{
  "train_examples": 195000,
  "image_size": 40,
  "crop_scale_min": 0.7,
  "norm_position": "pre",
  "bias": "qkv",
  "slots_per_expert": 2,
  "layers": 8,
  "width": 384,
  "pooling": "class_token",
  "mixing": "mixup",
  "grad_clip": 3.0,
  "batch_size": 64,
  "epochs": 6.4,
  "lr_schedule": "poly",
  "warmup_steps": 390
}
Rows from block 2 of a small multi-label image tagger, named by matrix and row number. Rows with one number within an expert belong to one neuron, the router's apart. Each number is 500 + 25 x the weight over its row's rms, rounded and kept within 0 to 999. All counts start at 0. Numbers have three digits each.
Before each expert's rows are labels from the 100 images, of 14976, where the router gives the expert most weight on average: "peak at" is the part of the image that holds the peak. Only what is clearly more common there than usual is listed. The data: photos of arthropod specimens (BIOSCAN-5M). In brackets: how many of the 100, against the usual share in percent.
# router: slot weights (model.blocks.2.mlp.router.weight, 16x384), inputs 231-307
# up: expert up (model.blocks.2.mlp.up, 8x192x384), inputs 231-307
# down: expert down (model.blocks.2.mlp.down, 8x384x192, transposed), outputs 231-307

# expert 4
peak at: centre (36 vs 16)
router.8:493525505470497491508489522503480546508496512442436517505542483514484473543537517495504487509512511474495542506485495478482482482538503512490488503503516495452533511492480505505479483539488506501507500486553508465463503512503510494
router.9:469504488481475493515475526494477523490458512453478507498527450519508493499536473501540504484525530539512505491494513473471479501544492496461461483482504525492546488526488498499522478492487511468475488479525490480521512483537491516
up.0:487446528490485496551525480498530518460473502493530489497462540517509472454480465497492550503502546512520523501510484464493484529520507524492474457480470504502501539475516526512480520503466511513510487481480491465508472525528485521
down.0:472484532506494504496562487510514478499506474488493497508557462484477503504499555494513459516510434425457461487502519504517489528468523497494495490443521519451507460493439498486513481530446513460497471493544529489523498500510486467
up.1:483509477472480473442487529518505498535493478467457496496485485484506503503506461499492495444478454511478470497507502503510475477464479484484474509476505489487514462479545485514527497468518445468510499494497484525476526478513447502
down.1:461500485494496455458489460504485498518546513469496488461533489510525503512534503506488471517500460501483477485524500474455526483538542492477520494508487527476528486513517486484491466535506513523503481407513499491495501492513488502
up.2:471486484507482486476488507504463519470475480510494443511473452496513498489502518527479529489487515513458531554500482431523517459547503496477461476489493460482516496500483561489458450521510519536500511548510539498484485550542499516
down.2:548495533492495489502501534510537480495480469466510543517494511506519492501529506506496496474489501466504521511509507495492481496491465526503484443523447473517547498484470526503458524496499535510513503563530473502560498486518477536
up.3:489537458470485490479505511503488485503502539465492507497471502488511488499548469524539459501509494538537509514546504471485505490495470497520528474497502534554522462506499496476467485516495486516470468520539492501505514463501505474
down.3:541523533495519443546535504479514516531504510553525517476499520524462542507473495533447523518490515501538492481497469546531511484489492502520488516511469476533508495515485467482523508513491534532480525478492475477516533546511506475
up.4:502486476494494488474485506508512517505506483484479488482519467501506473502512507520472485493512476474497451512473508508520497484480505503483489488498493486482529492534522484507536527523518478475547533463495511529479558490512501507
down.4:505447469496470466492491485467476509525526482436487494514537480497482457511513527450498476505470475478479479491517495488514514505516491520475497485510503519495518449484535484451510492478502543526474504414539489518487505462490437515
up.5:487539453507528457513509484484490519512487520501484492532468470496519490534500461486527459481499504554502517510518548467496508497498487509506521510496498498509557462502528515501471492499502508524508521531524482493477504520529479528
down.5:519483498506481475490524531516571508483510509487530514461461539497455475512497490469482528499523511524515464497496504516471544480488500527500470498477485489504494489433492495518513507520518503476428491502539441501534484502484447507
up.6:469499493505478443451475530504514496513524430500478482466527478491502491489477532483484490492464441494474505496457491536541486497526516448517470489546522522428510461484481493503558500465496477502532516493494525520506498524469475501
down.6:486541509525480535493492500498487519480503464478501501510452468591505458505541476562482490521517536493527508508487556484471495494458519506505523535511528498514540510508476512495483463483469507517528473445491539491492493510511500473
up.7:503530502469518477459505487487489525536444476483495473491490481493514524517509472495530514448512513490486523527493525481515506498514466494476502479506498469459528475493512559472465485489549554502503526542517508520493494522481479511
down.7:513508507483468485476578520484519509515502516495503491509486524519459490492496535463524500442501499477485492486491502499498536473489481551496518474486507465538493501422519489536510546484534531495467478551497460515508523486517473504
up.8:528511548490513486520496539504500508488492503506509509513512502525484496483493510532508502549541498460500522481481523534498489492517499525466507495500509502525506496543508532480515486534530533511491540495471493497485518509494477551
down.8:511459549485463489513495509518481483480499501500516512489489484490518479510525484446497513469505489512467491489507463549478535506505458530479512493508410447459500530500494532507496507486507512518479473530474506522452453534483484510
up.9:467498508495513478476501527544507524527521489470494482505509490507498482469521510520473507488480471508497503496490506495502479493492474532519486484520535518477491454508525499521510506539479476519504493476525494520482540533540517475
down.9:490485517477501469492504473468506478533542528435481483490540513495493464528513525483506466507459503509491480544495502498492477509488541479510487497508491472470518471492508471457524506475506519517455504426539485501485512474532496501
up.10:498463499482493482467486490504501518487481509492487499501455522531527514484532517492487511507547456489514479516519539526498516466494483514461490492508473486465493510516510469526516515532522471498532482478484500504481529505537501498
down.10:502456476500487478541492505516506450514493487495456491520508451479464475512524530459479495484508486500450488507510482472511505500485530517496521459494471501514503484461519509475500465515509515459510503454531524539483499504440499498
up.11:505459475463436502467492501494494503491502494477484536478501483497480513503510491517466478447527457485491458503513509517538517500483507505461481519499469506455519493511537456501526547460539466451540493478506510502485532469454447516
down.11:518453487511513474488496478494505490477532510517487504532503496456518506506483489454463477488476477499526484505494487451519504493531581519493548479489469514500469515499531474445538482497510501502426539420491537514462512474472460536
up.12:521479499489476481556484502490486539450512507479479524511513516464496457479490532473510489503552524546497498515501499506524474502476508526474529541487482481521476488470551488548502530485503489471526506500517494542510514484530487540
down.12:513473467473505473561511525472512521487477528520414491524520527477537518533481479486494471483464520544499502494490482476474511491511456473503514492474498461467481585470507502469477522495521579475451548529514486525530502503502499484
up.13:472488517504496492426487492543493506520523518530492497467473508496541491483497527505457533502469507509507517503491487476495499551538520500518464530484476494464524500542524542465498477521544527507491517476511521515465509527502508512
down.13:526471546543451512537448503531520499474496512477503486456506480489545465525559511497497497471521498493522477493525506481533480488472520506496516466540431498526547496511504514538496532517477494496501500516538473491504486536502484494
up.14:493495480499501476538535501501483483487486477521499490530513496521504483523545496504523510524495527499511458516469549514515504451472480494483499480518494486500527483522532517493507531528500502486510546488526511504509558515503489525
down.14:491513508456502499506498527534484534528484508512498495482497492496511482510491502467475503511498470522438502530506506519481503549521490495516467505518494489485498515458473474483553531513493509489454476532515495512498468529440435533
up.15:491508497480478469488473542547510538493521492497488496509482471474494458478506508491486508474491461499471510458468499530535477481482491506524468483497518514476514469494527466544500499507463466528492511485526487521475508503531517513
down.15:503494484480494484486491491491524522519549499433502497515541510541488469531530511477523473483498481501513427528510524508472520506483504484496518505512477442505508500492503511446449490483507510504444472444554528505506504501492467493
up.16:496470513529491511493483525493532510462456500523537493503486468532523517503471469501492536462539500559535488493489494491486515502513485482448475471497477502497509509493551483525504511506480490506538522503494463477496483485516524541
down.16:527491530507491483524513467492486498507498487470487491521534468486452519509519606482490506532482475447502448502520483482508545498508506440498514469466509472483507530494469502490535478514482484509521534498560576489500492559534483432
up.17:514501504525490543564522461464521492422511510516504503493504544497494488505465497510518521517530546534519551505478484474486510502516479478481508484464489515554465521472515485511456526491465522477445512455507460510524478501466494525
down.17:511512529478490485530537499472498509491475507501477528518542517496472549480490556506507511518527453451504477528463502515541486488468545482506493537510532493473489517501460516452550503526478501452536522446526539516468528520508527447
up.18:476474526472538457453474536492528492512491498525459489455547498535514545484515547503484521544461489494465468537460499507505520488547487487491467515537511542437491500511464517431561474523498523516523475464517523489512558508530528491
down.18:456486524531509512529473522500498503498480494450524490479511471516513481490496474494504454515523497508509519529467535456519473541494501496493519475515475485500532466518523506520505511503461517498495536494459509556453473515483500478

# expert 2
peak at: centre (40 vs 16)
router.4:465493475470483458529460487559465544486516501461475475491551479491515429518504480519523498513456493489486500513482543466497457506484507499485472485521499540505540446489502509520531494524466469512518430498510469533459517538551536469
router.5:464518532463500498523466520544497515502495512463500500537513471487555449534504462512520508468459524495513516507480526468509454492492491513497507517488477520497526437544524537507505474515466496516515449523531497511471536529553544507
up.0:509486499487478542457497462486499494498521491489468509481545504497528517486505487503518525509511482521504459507498496497476500475534532468481473531498486496477469492477515484481535514450541485500511509476513518493527533442527480500
down.0:475525545506482470497470444502472508519533503531523484476470485520494526513528534541513504504527522500523498504530514492486501496508532520509560497492516526492506517515521523478495522493518521498526480444494506443513484501484499519
up.1:467506500512542485481547473485527532552489476530488461456479482500507544464494494501525444545476481468485484528489511492475502540521538490479493541503507531512531468423514484468537483467482517508515487503519534535520473505495527485
down.1:457493484499473513485541475502420490485478540455485492510494532513552510545532453530493496538514539573483499444541531467533516502467503550491524502507501538519465523493532533541470469549509514495473479501461500497505486469508471555
up.2:495517473451487493438485521481507496522479507460466485473510492468501482480541467498489509448495463537510481498500511512494490499491480497494498535492510483481474446504479496495488479476502472539483496488527503541480540497525461501
down.2:550505498536529539488524487494485547483503522540572541471478520490516517525502513509506497517527534486506489521502484482503472492494531514526528474495503509524497535463523490508491531511512556488452525459491507437526453483533472493
up.3:540490518523489514487486500493493496518488515508505510485494489512515517519476490514512479523505427440507477532497539525503498542526514514527494506497490514493491529526498559538504494480518499482552524522513532487513440516490462478
down.3:494517504527464468471472507490462515514544501516477482487461442558496453489497487519508468461497487486523533498489502477481453494511521507508529501515495470469490531494483512482483475484439552475526466450500516521485521533487529520
up.4:487511522510471479534510534501470529554510490490506534524548509548532481499537525539512492470485507486524452489497533540551500483517494515494510527479462505495525465522497508518516515495484489500557490591529527515495517509542498540
down.4:520506549496518516508529526508469486541477524453485513555497546479489460498530571519543465472441514468495469525510524496488488553520504547487485493474468496478527471521468438511491495504537533541490460586527534481510504499554512496
up.5:494498463512516485535517453463480493495465463501523475487482460510497501514547486501528503498517481517469496463508525516484507460512485454480510483521508507534543503525522503496516523465480515522497505507505495514514518482484477514
down.5:518489537518509512512514488508518488485491499523525548488444505480472498489449488538465543545501495493518452501497495519518505488467540494525474500454498502536454535494470489529449567503474539490499504489435503442524502498481482471
up.6:545505530522535520479479525509487541520502510518518490522497512525496528532488480527444507499513528501532501523575508485515475465495509495494505534524492482505474534487519552473456461480564471512509529504449490518476540504526497528
down.6:535505486485472490486507495480547497455528506505533508510459470532521453468526530534491509457493473507528512494513521529492525498497477516503563512476474511499510498485461555485459502490519507494497503490490485472521505486463512496
up.7:545509509526474490525526497483492489506485509549539533525519525517505492476511487553522504513542518492511507481483500532484492463536462511502464510488462496512520452524497489508484529493488556504566501538527516482510496503525518510
down.7:472487559488476465474490571548478470561504516464467481527505513495488449500509496504511525412453499491480496524495492488512493520487488508459488524478506503460547468542504519544469504514505480509505518575555513533469500542509508534
up.8:519500520536486517539516463491503530455461495530535478518513536493482510512511506510489494502494511481504521498454524519496523527511515511553515464533484477526502574484476526525496519532462521477523506473497495496537456498501507484
down.8:517530532492485459507483504492514523498518437493487507487488470551449456491526502533486513521491452493506486485511493533513525485457519486491534532524484512467498465538507520505538485536464464473472473476521532508494535517479563516
up.9:522500495510517476551526512466501497410531496545524510506475505509483525471507507554479489511535525484504522485487457508467479444495493500507532483503522522529504542501519550483482498482478500517492506437462471493529505498473476501
down.9:485506514505491452574509503465533491435521509459467494528495490508479508468479517512468523505503479515513481498499489541493522497509492530478470517530503484481480508504497518468515505485431487452488541450504511496488530501519520539
up.10:509527510500523505541479516463490455506498537486506523497505512483508476512502477463489500465556532519517502473471459558513500515498515468531461503480501466485492485515529491513475546493534509510507543500544496487484485485486490515
down.10:493521494509498502537483535475501492504476548529495511536528522518491500484488543495489510505489463493486575539491482504496505537521493498449575491489497507426489502501478533455567490500516539505491499512512510529463487548506524494
up.11:485508467446480511446500517476543512476511527481479505471497475490487483494487472514492508461497492520496456504534482502486468502496488469472460510494522480487479448461492481463488513490538475521476514477531492486506549475517469509
down.11:529478511551488516504504486499526522463523519530534541476487525524514524500488528491490493498501506519515493504510497463487508510490553536523511445486526537514474518518490483528474509487533540492502521448492489482497513478523493505
up.12:488514474455465522443479517488540524511487495480497480483511477513476492485504463500466545456499497536502482507491471509511503510497481496517486523525492523445479463467526522487477499497500481525477492469509511502491540507516498523
down.12:537473501522481482532563475495508491466506497534553540497469506512523524520505539523472474491537507551520517481511489494493521528499495530525481477524470492542498530526460503490499510505510554493505487475481496488519461434538509515
up.13:515502474488493532469516527496529509541496528499500499484453527467492521485504492485483501496466510511522522494544454478487461521505507518494523521471482475485480514502511481498461490512515525507496502542494475487512528522519497526
down.13:545485541512504505456506508532476496523507514507507540534523530532487522514499511535537518429503521482503509528475482498496490480512514542513505523529519485472525542540509532520528494486490533521512493534497518512493471481492506486
up.14:531493538518491459567500473510524504488539491528528508492483515499522490519501504536506516477478547481501500510484474541491509489541483493460495522502479498496549495502472518507496537472480538527518537518522500481501507518521519512
down.14:495484535495516486530482539515502493484527484476490453510487462541539457485502473525512500482516494461489571489441491492529518490519481486483529551487473482486526484504482523504510478470497509535476515530504515521520499506509527509
up.15:498492494542530514451511497530467505560505530461486528518542536501496508484480505484522449542505500509522487482529532470502474514481596545516530514470527559536497483463499467503459555529511489484524446517467498493481474486482522446
down.15:474496517520460539468498540519498467523489491477464506474535528497557490489471529522490542510470515493474484519487500513499476503533503497511486469477478498501522508477513509504504498480521517526502473536530493527477517509486497538
up.16:509473511509480488465510493524468530579503530514511475489496529496528503490508512523499516484471498509531500493502500484488509515524506565547499513457468475511506467488519522519441476519476517523490466586524529503501465537532524502
down.16:546463531513447524478502529501495480523489533427479517505502527514490494485490536502504455499494491495514460496518496492526508528502516517529473462504461520507474468467486470507500520507531541513487497528521549491485475465510494509
up.17:476515469475514485484510493490508494546479483502514461449474480508501511473547479491547483476517486509499465484513515504476526520503480489525480505518505493473529493501507526468523495480508463515499474533521489520520491511521497499
down.17:540515489529511501485538490492514489520474511517488510496494532520501495510519478524499546510501532501488510521513483500466499471551535498496493525450512522538468501484533501531478501519492537500475527508518458478488464466513478457
up.18:508492527478472509487468462500489525489497489532478473479477509518512491471491527542491458505509468462491514539486525478534507535480534505475457519490478480513502522482513513524517473452523519492531467482519564487452512511502503477
down.18:507507532562527510496459501470500489505481513444450444494526495503506498523502528480518501533465452496494457488505525479508545505486512475532516518500553544485501525520508490472476483508500528528510510505530475507539509510482545484

# expert 3
peak at: top left (26 vs 9)
router.6:451496501512521502529496491532451521470473497507453481522527494510514466547478521472541463548518509471463507506493525485484503502497559523484474493527513545519527526491498490482532524529477519487518487488503515457500486460495498489
router.7:464490474531493457524488487496518515499510452462503476501541493525503470521548518462548481522534480476473467532463566511491489516503541476539524530522536511524555522525471484515505481521467530470537481478509484490488474481497504466
up.0:497501517501490497470491481536478508512529494515541456494481480491518499459464523487504511480499473464486463474523477487511499510521546503516487476487456475531536511457503495488529490470562495540547488514476515479479501502506481519
down.0:490510511483527562488521486483549460390494505484499505547463490489499518511503517496495486463519501484540537519495504474525501484480505520495514516485525488486446530523518470493495500522547443469521526459507483515489539494531529533
up.1:506492520471494510461516477509515515520494481506512494515463501524480487484525482529487496528472496457537476514534494503497490535458529495510526493462473512490523485489544543474511481535484487499480492508516488551487459528471512547
down.1:521506489512491475485485473507439486507473513490522513504508473468518536475463520479477489494488485527474517549498548512488522487485503448499514475508509505496513495485494483455447498443501502475475523507521510502494506501456473523
up.2:514533534502481490542492501447489446492524468533545545501498516515446542520530507528490479522526507465484480484474503550526561464466473493482513507529511469507465518563498489517513519530504520496527513498464498499542530480465509507
down.2:510478471457514487508515511499488541507459489496448490528517451517479491478465492463516538494509461516522492498516504529504455496527483563491444519492490511519501480462495476490524509514452520463516504512538542451504506477489503477
up.3:509497507462477524505533535486502505570505545491558520448507484507521538533465496518464540455493481489513507522522480499504491533499501479495478507455460510514487433495501445492474501444522483497524512548504494515508511497539513466
down.3:505537524521484486509494507500485497608517486500523447530481553466501450519457501502486566479505479522480498522523514503497505513490448490503504506503468473481481501487516496503470522479494499474528516582489505547520512534503502496
up.4:478436479490459544462502473530515507511478526480504461471481497491483542485510505448520484501482468495488502552483557484484444504485528524483507498467474518483489525485525492493518495532527468489497510497491472522476470495486472491
down.4:519531520533482521514483458549466486550492493474493474480531516504515523536453526487482480473513534526515544496536506481499505528534562493497494470497519475535530455491531488467530528491517524479479517474537498501501491511436470490
up.5:490526492452528482454487538469509510504519504510446496477543455476524518472517497515509532489486474513504486486476498500508537474518444499499524539491519527464499460510499530471525502505517474545507522487526546514496499497526488518
down.5:509482476504513529464533484469499501465529530520519477516466500480525541508520474504492540518480507529545522525527488465500503559519519541501528500505491523506487530514536469503490511513515494515504509431455509503513498515500495552
up.6:518502485473493533429503509496483507498555530468459451477503516481495529518493528503479508506497493492516490499526499483497475524496501484471538541493506485476457504527538462498509510504569479507490491478490553532484516512549533512
down.6:520481502499517457488473496506505488422480544519497491511501493492554541502501516513484484543503530514547516518513503510484536487538517515487545497482461519512500526499514518488490493487510508487467508420463487524509484510457522535
up.7:496515522503522440536488540508534492493506500557482531501523501494496515478526476508525501519514489507515551499443506495480564498551479466526485513504500565524516519555480549477492507527460521519481513528484503499523504500468527513
down.7:513508487485521506486493507501493454490472514475485468529485496494466495460497473509453529504509464504522447487532477523492480492462480565530500514491461458498517510487472499494496486483491513510484496493487533499506492509494475506
up.8:501531541505490512505493501446517473495536484508481505477516484518450523490465536505472497493503494452476501530476489518547538485492481468492511502532494477461476504513461516478546486463529491507554548474463514509494544487495506466
down.8:487498479488538505514505516516517559459532508500493457491470492543463551450509493511498512516508497502497513473463520512483468495494504537498519500523533517512476515535507482489517528548498488498542493470520522440469482478529499494
up.9:506483499517493495533522512437507454505524477562567493489492498509482526500516520531526456513522492491516492486473504527510550469492487486509493490510521536530494516555488529523504504530484538492515537516478510485535509503457510519
down.9:508504517476523499495476506545455510479488498460513478499523477487488487514441464485505532459486498516503485485519530503467508491460510557500495496495475511469486489470492445485514497499471522484508515498526517498476469513492479486
up.10:509445493510507522533543499544498510496489516482474482483508517467509507510502528478517466517516508481502488497531466455493462537495543496541512499485471514497513497465487477490506515501502542484468448510506476505517467483513473493
down.10:486521524531488517576497489462493456424471494510465521535517543494549542516506465542546505497542507517522502509499501529505513492490544474455487513508522534487495503501507495505511500483476478484512534500497493478491516487489507492
up.11:522559520477488500510576557485479511490495499517489517534508507499456523556469504491496495516496512520487531489491455488525489497496486502504489495505539491484432514511486459529490510501500498487525553502476465469459505499547508495
down.11:522491477477513485483506524479549535508496514491487528458533471514527506442513555499517498500507510506513486509500470467498467527554506551527530515500451480432527475499496506497536470467508558534521491481494524491465478511523501466
up.12:482524521530482484519499524444502463501539481531552512493491485524465510497490543479505504477521468444470458487462475521528525459444499466486497484537521461495487493552476494525536492506504489533510538504480509524535542511462496483
down.12:489510500450524497502533507551519569449507515484479508496499470510515496484497495515490524491502490516522535507499504509492478465494516547504507494479514507509513483441480490507496507532508522480508505491550545457469479504532529473
up.13:529480494463495495450531509506498490482514520476483461469489483479520485495485524494431525521462473508503497492536519477511492487506487489490528555475494488467465520522533496512510505508543462527515494475473519515491526536531513502
down.13:505486491504506464479463496531497467440508546518466469474515526476503549494492486492484478502505493526545501533544518490516518485536487489533548515491502525484525505520500497488508482494533502488477485394490487534519490514490501492
up.14:523474488497512476441494471482483495543501533463501445497501501488482520506523514468507512508491497499518512501510513465455513523530530480493519521501495524512542535473505518463471477509526506476472480528499524524517480499478522529
down.14:494486539488449493494454469520504522593489510474519535519496485493501447493493558511520483508478520504558511493495516506517496483486462464522466492498474506504520472492484509495498482494494563498517479587505491505475431522505457549
up.15:512516531466515495512501510511488473539510520497466490507525541457522471483476521539525463512482468462526472509527526445527498500494535562531503501465494531505496475506491508502494507506482544538492456536490532471498523507486500490
down.15:510489505527468524499494486495486522515475537463505454439497531532513449481472477508467468464494489509471480490523527504487506525497499474489472494526466449473490489459528472470497546494504478519493487524559475504488500486515456509
up.16:507450479498502499450454478550488536549555505508499480486533539474495496506472547436509484524467500487493435527512482462482496495492511475543501484485510518467482514487486499492493526574495500446529462509507490504499479492480517517
down.16:510495502543488469479526460547481512556516499490510498536498494509511469488471496475497474480517507501490505507499525494492488532509521467520513519472480506531534511536487492519511489464512524481534505589513512531482495530484507516
up.17:522508504476507527511533497490502488515499489483499521513477530542501480515534505514477477470535478462502484523537495487531527523460532509502523490502474483482482494502516498512505456491565499473501480485496524524525490460487513486
down.17:507504496533524504499519469530501450419498470497506469523499481460514487471504497523508499518499484526510507447537492496501459509537484522527509490504516505523476509513513469484506531517489554519510524480517493481469495486484485520
up.18:497479502510473540473507517493485493506502508507489473470507552508527546478504518485482495526506485466489459506533521492531516510492542500530525548483511527476469509497499455491566531491526501481499474509493512524505491478528496492
down.18:511496516501519488531475467471480509422495539511497468518487527483526542492527482520530502503491539534550515505557485488464505512511493508508515523512500487531516529514480519511522457483526522473546505432474471509532488474486457536

# expert 7
peak at: bottom left (28 vs 9)
router.14:487446478523450499481529467530515522472519504504525498515503506461515480519470477476504475522492520492497464530551507480515455520472546513480454461472470506541451496476538462537480563528486495480484486510483462466513505502498477518
router.15:539494472505482495523531506506552452493550517499488525489537558454477457465492489526522489513529520519519540515512473518512447532487501519502523468480440512514473475466481511489482532500483490519457484498483501502509463498497499498
up.0:525463494459486514462487489543494522552491549452508497499510496472532460505525482498478524482487520522502508505555490482508469503495507531490463500457463484472481467454544503481492460435533482495495498525517475518460518533496482497
down.0:520507519471474508469498502529521472521473529508520494506470526533529496451545515517538494509497498521524465517495542521471517540465516508507482501474511538511518509501517499533499503528527447493567482536455520443497496474528487498
up.1:479531488472519463494516513491521471551477520488482478500505498504503499492505501505504487479480500521501496493513488470494490530529449519521526466490495521504552464484507508477481477532489486543502487515547532485496485521517480492
down.1:456482520524491489546505494476516516499492483502487494510477501533530510476524471502533474498498497549445545476496513484511501471505490544492510500502460527549480493563536554507512528485531476504500514523514513483500480491457463504
up.2:475535499530526504503479506491481511498519480506514497525519485511517507508500502505481495513513513495463528519477514504500538465562460462510508488517503500497519503525477548497484488494480544518537543502478504474511501522488514533
down.2:487525465481504502511506519517485484493490457520505549536485479469490503500464475486497527493509493529519502519487488536483509496529519467499538488504494543497455495448458482497466510484480520481513512554482513488515516457476540497
up.3:485506474546521510543460465492485530476492523503481501550504499506481483487523472510502472497534521503509542481486527530497473463514460483502527489483459495535523526461529520498445486508513520454508497538550459501507487481478512553
down.3:530501498491518486493473524504496533465494521498503536471480498494503467503544534521487530458475498515504472519479490513515525471488499463538544507530523518459526519478504507471493476500478504481519503496512540495503490503542505508
up.4:487507501506515490497501487447553472531435526448483513496521517475468481484495501513548492470545497508521503543499498518515519455486502510487462456487505500554512443515507480493489508495518503476497483547541522491527520476487490507
down.4:513472506455503520479467496523480541506512535502498512487481480459466481530520499514479524472461494524493462471521465490511480501496524495511494489512510501474528505488503546518511492500515475529505530487505501543478466528471483512
up.5:493525521518499479493499499497511522465519496492527474505471476544484534473492492487478514494490514489499531484504507508532526489519473472464504495508495452480508517538531546477499478496540511544517557473489527456489489523452525531
down.5:499519453511527487496494482488540536497491497517484519523532466460449505494492526490489549532523470520501520548485502519514494478521571514535491466520530521527465498436475482487463498530467507473513480465492500465497497511499500484
up.6:517489466451519507443508503497506502537497543456505481495541528485494504501515487500447502497471523499510495513536489463489502499498468512474471513451495508481487493494508516447475467475547485528483499513527492530495485524511537496
down.6:540487519493496526519480493492515495555503493517490481512482511501547510508537510514527498538518476530529519505515550471500507505517541555462500527476446527525494498537514482514471517515529498485524493520485548424476502516514485498
up.7:506519508463489506501443501472516473457490505493462521485501491532479514472509486523496514510523481504519502527482519504499529468481494455439492538512489540492490506554489504468525491482508454494507518448495499514498529482515563514
down.7:543502478495505510468548544519464515468477499498532482509522471480519519529500487515463520527490507486524499484494462480452466511545502529522453505510476469518489525487496471475500539478476518524498494398472497426504486498532511497
up.8:504499526547514489515486489483521507511484481508491521534481486530476458512469483494491486494520497500472524506471498497518498498519458517511477469533506475488484482476520514482509513477495511512497559499511517515485511510473494526
down.8:479511525485492503515529469516498434519501489507494523523475485510474495503484521495494489477502532484479518514473489489499501533479491476521531532499494509465519479497520442514457474494452548492506511583497511527471519511551479453
up.9:509519516534495486478496511474532495482511507532491482507504498550480557448498504503459492496492490497500513515506532495532524474526478458474481510513522465478465529538520534459552493494572497520499585485472508465531500516507507527
down.9:499504481512518491494541491495469549488511525496489519518499464461485496561480490510471521567500480517531533502536498493483448473521518524505514462505517465567487494502527436499463511520500503493520516453481543503466523497505520532
up.10:492489509522479494488491500495519475516485430519536497518460497518518506495468486475494507442493517504467482504461514517541496496523467493461469498520508487470499478507511497506534502435479503522507552518497503510515540505514483529
down.10:490524499497504470538542499482484499500514500508531506518480464480501483531503497520464491547473494522518532506518487481443491560483444507500534522482470463504513463530506473510477465456489501463484508495505528537496580474500498515
up.11:473517511547519472543484483502511504464512451501548503539487465518479501500514499503505475486523528495482516496480500518529494494543440488483523507528512465478515533496495577498510470484493546507516553502499488497475511499460476554
down.11:490515487462524482517525509485490525469476483524472543527537476462458476483516467501521558502503497530478498498509497541464464494512507485570522485522494489487464517490460470483483470463482500490508518492493519503519515466544513508
up.12:471506486534535495532489481486491530476503469480516512544508473502453527525503487492510502512528494476505519497476522530518520448527460468475508489543535509523518517499485540473483472512476515460553499494503516479473503498502495510
down.12:470532521499542497525533501494502542477505478504482515507542488486481483513487496479535524476532494485496498519485491518482522502508523483534507480532491544505507571485435436460455514491490494494539476545532496457485487475526503466
up.13:496489533492533466475508517494515511548503497517513483485480487559490557470506545498485503490479511474466482510526523468494535510508478504495471524486494491468504480551508540474516474495550515531527492520515555500504507542476518494
down.13:484481477528514501504485514494510497542515502481468462493469452482491484481506518502493493545467506548505510512515512468546477453494508515501541497486466508558475528535564484499478504521484510501507465501446513501466493514455541512
up.14:547506495519490499516503480490501499496552524526530525489493494503455504489485537521487512503542495435518529492518469524542506496440493487522537508554492437494490513473495514533531500483525488500507535465480480515471480507490494486
down.14:517502506482470506472553483494481524485513516519540479493518505477549512524501503493473481514480526439510477480510478484499538494535486498507432485487473444470485524518491490488521526479472527525478527469493468489520493516511470476
up.15:481524492545539454503423466492498518469501481498527492496525480526474507478538513480510482507509518507506528494502495466518489481555473465495517496514493491495542544493487551452502481514497538515525501502513521481482474502461512528
down.15:457556483496559489478518492484526523504506499521482533513537498491431471477490476479484554531509482510487472524512503549462489458494541496557514463534517549512475485475461492488487470509462527475489484540464489477526506502493514491
up.16:529471552524511549463533532499505490598529517483476516524527510495538548499480543536473532525476521496500480512508462494515503522511551528508472527473526508488495495510497500492498501516567527516514502524485514475500506512503514475
down.16:496520525474461542523474503508504489541480515523489524472533504504538486495525494562541515483496519479511485498481510499487511490511499510564500507475519534503535488484513490502466521496501474510506450566512533489524494504536477467
up.17:504469528498485532517457480518486533480484497536517473474510498498494463468484489469503535504499483489495512487484505488523484471493507512480523527516468498477459516479500501547505479464512461485486481469449522542472455513526508509
down.17:533489537496473560475546521509472490462502510516514488461511497494539486510534494498482463517488518465544464500503508480467509538515509520517441481481461444522515527506526425511496503522516521504493518451484496474482483514530499479
up.18:443511485464480496512504510517483507524485508482453502465529501471531463531509466467544504527452517561472539486493546479492459521528489472491510473475543560496512442495489477503490492493457512507482498496527496518501542518494486484
down.18:503520469480492473526457517484490500502509490478501505521473489565480508511549502484521474461507466530497496464498525512487507497500495552498510519478432514486473509540517539515526488478523464535504506481504478458497516477504505499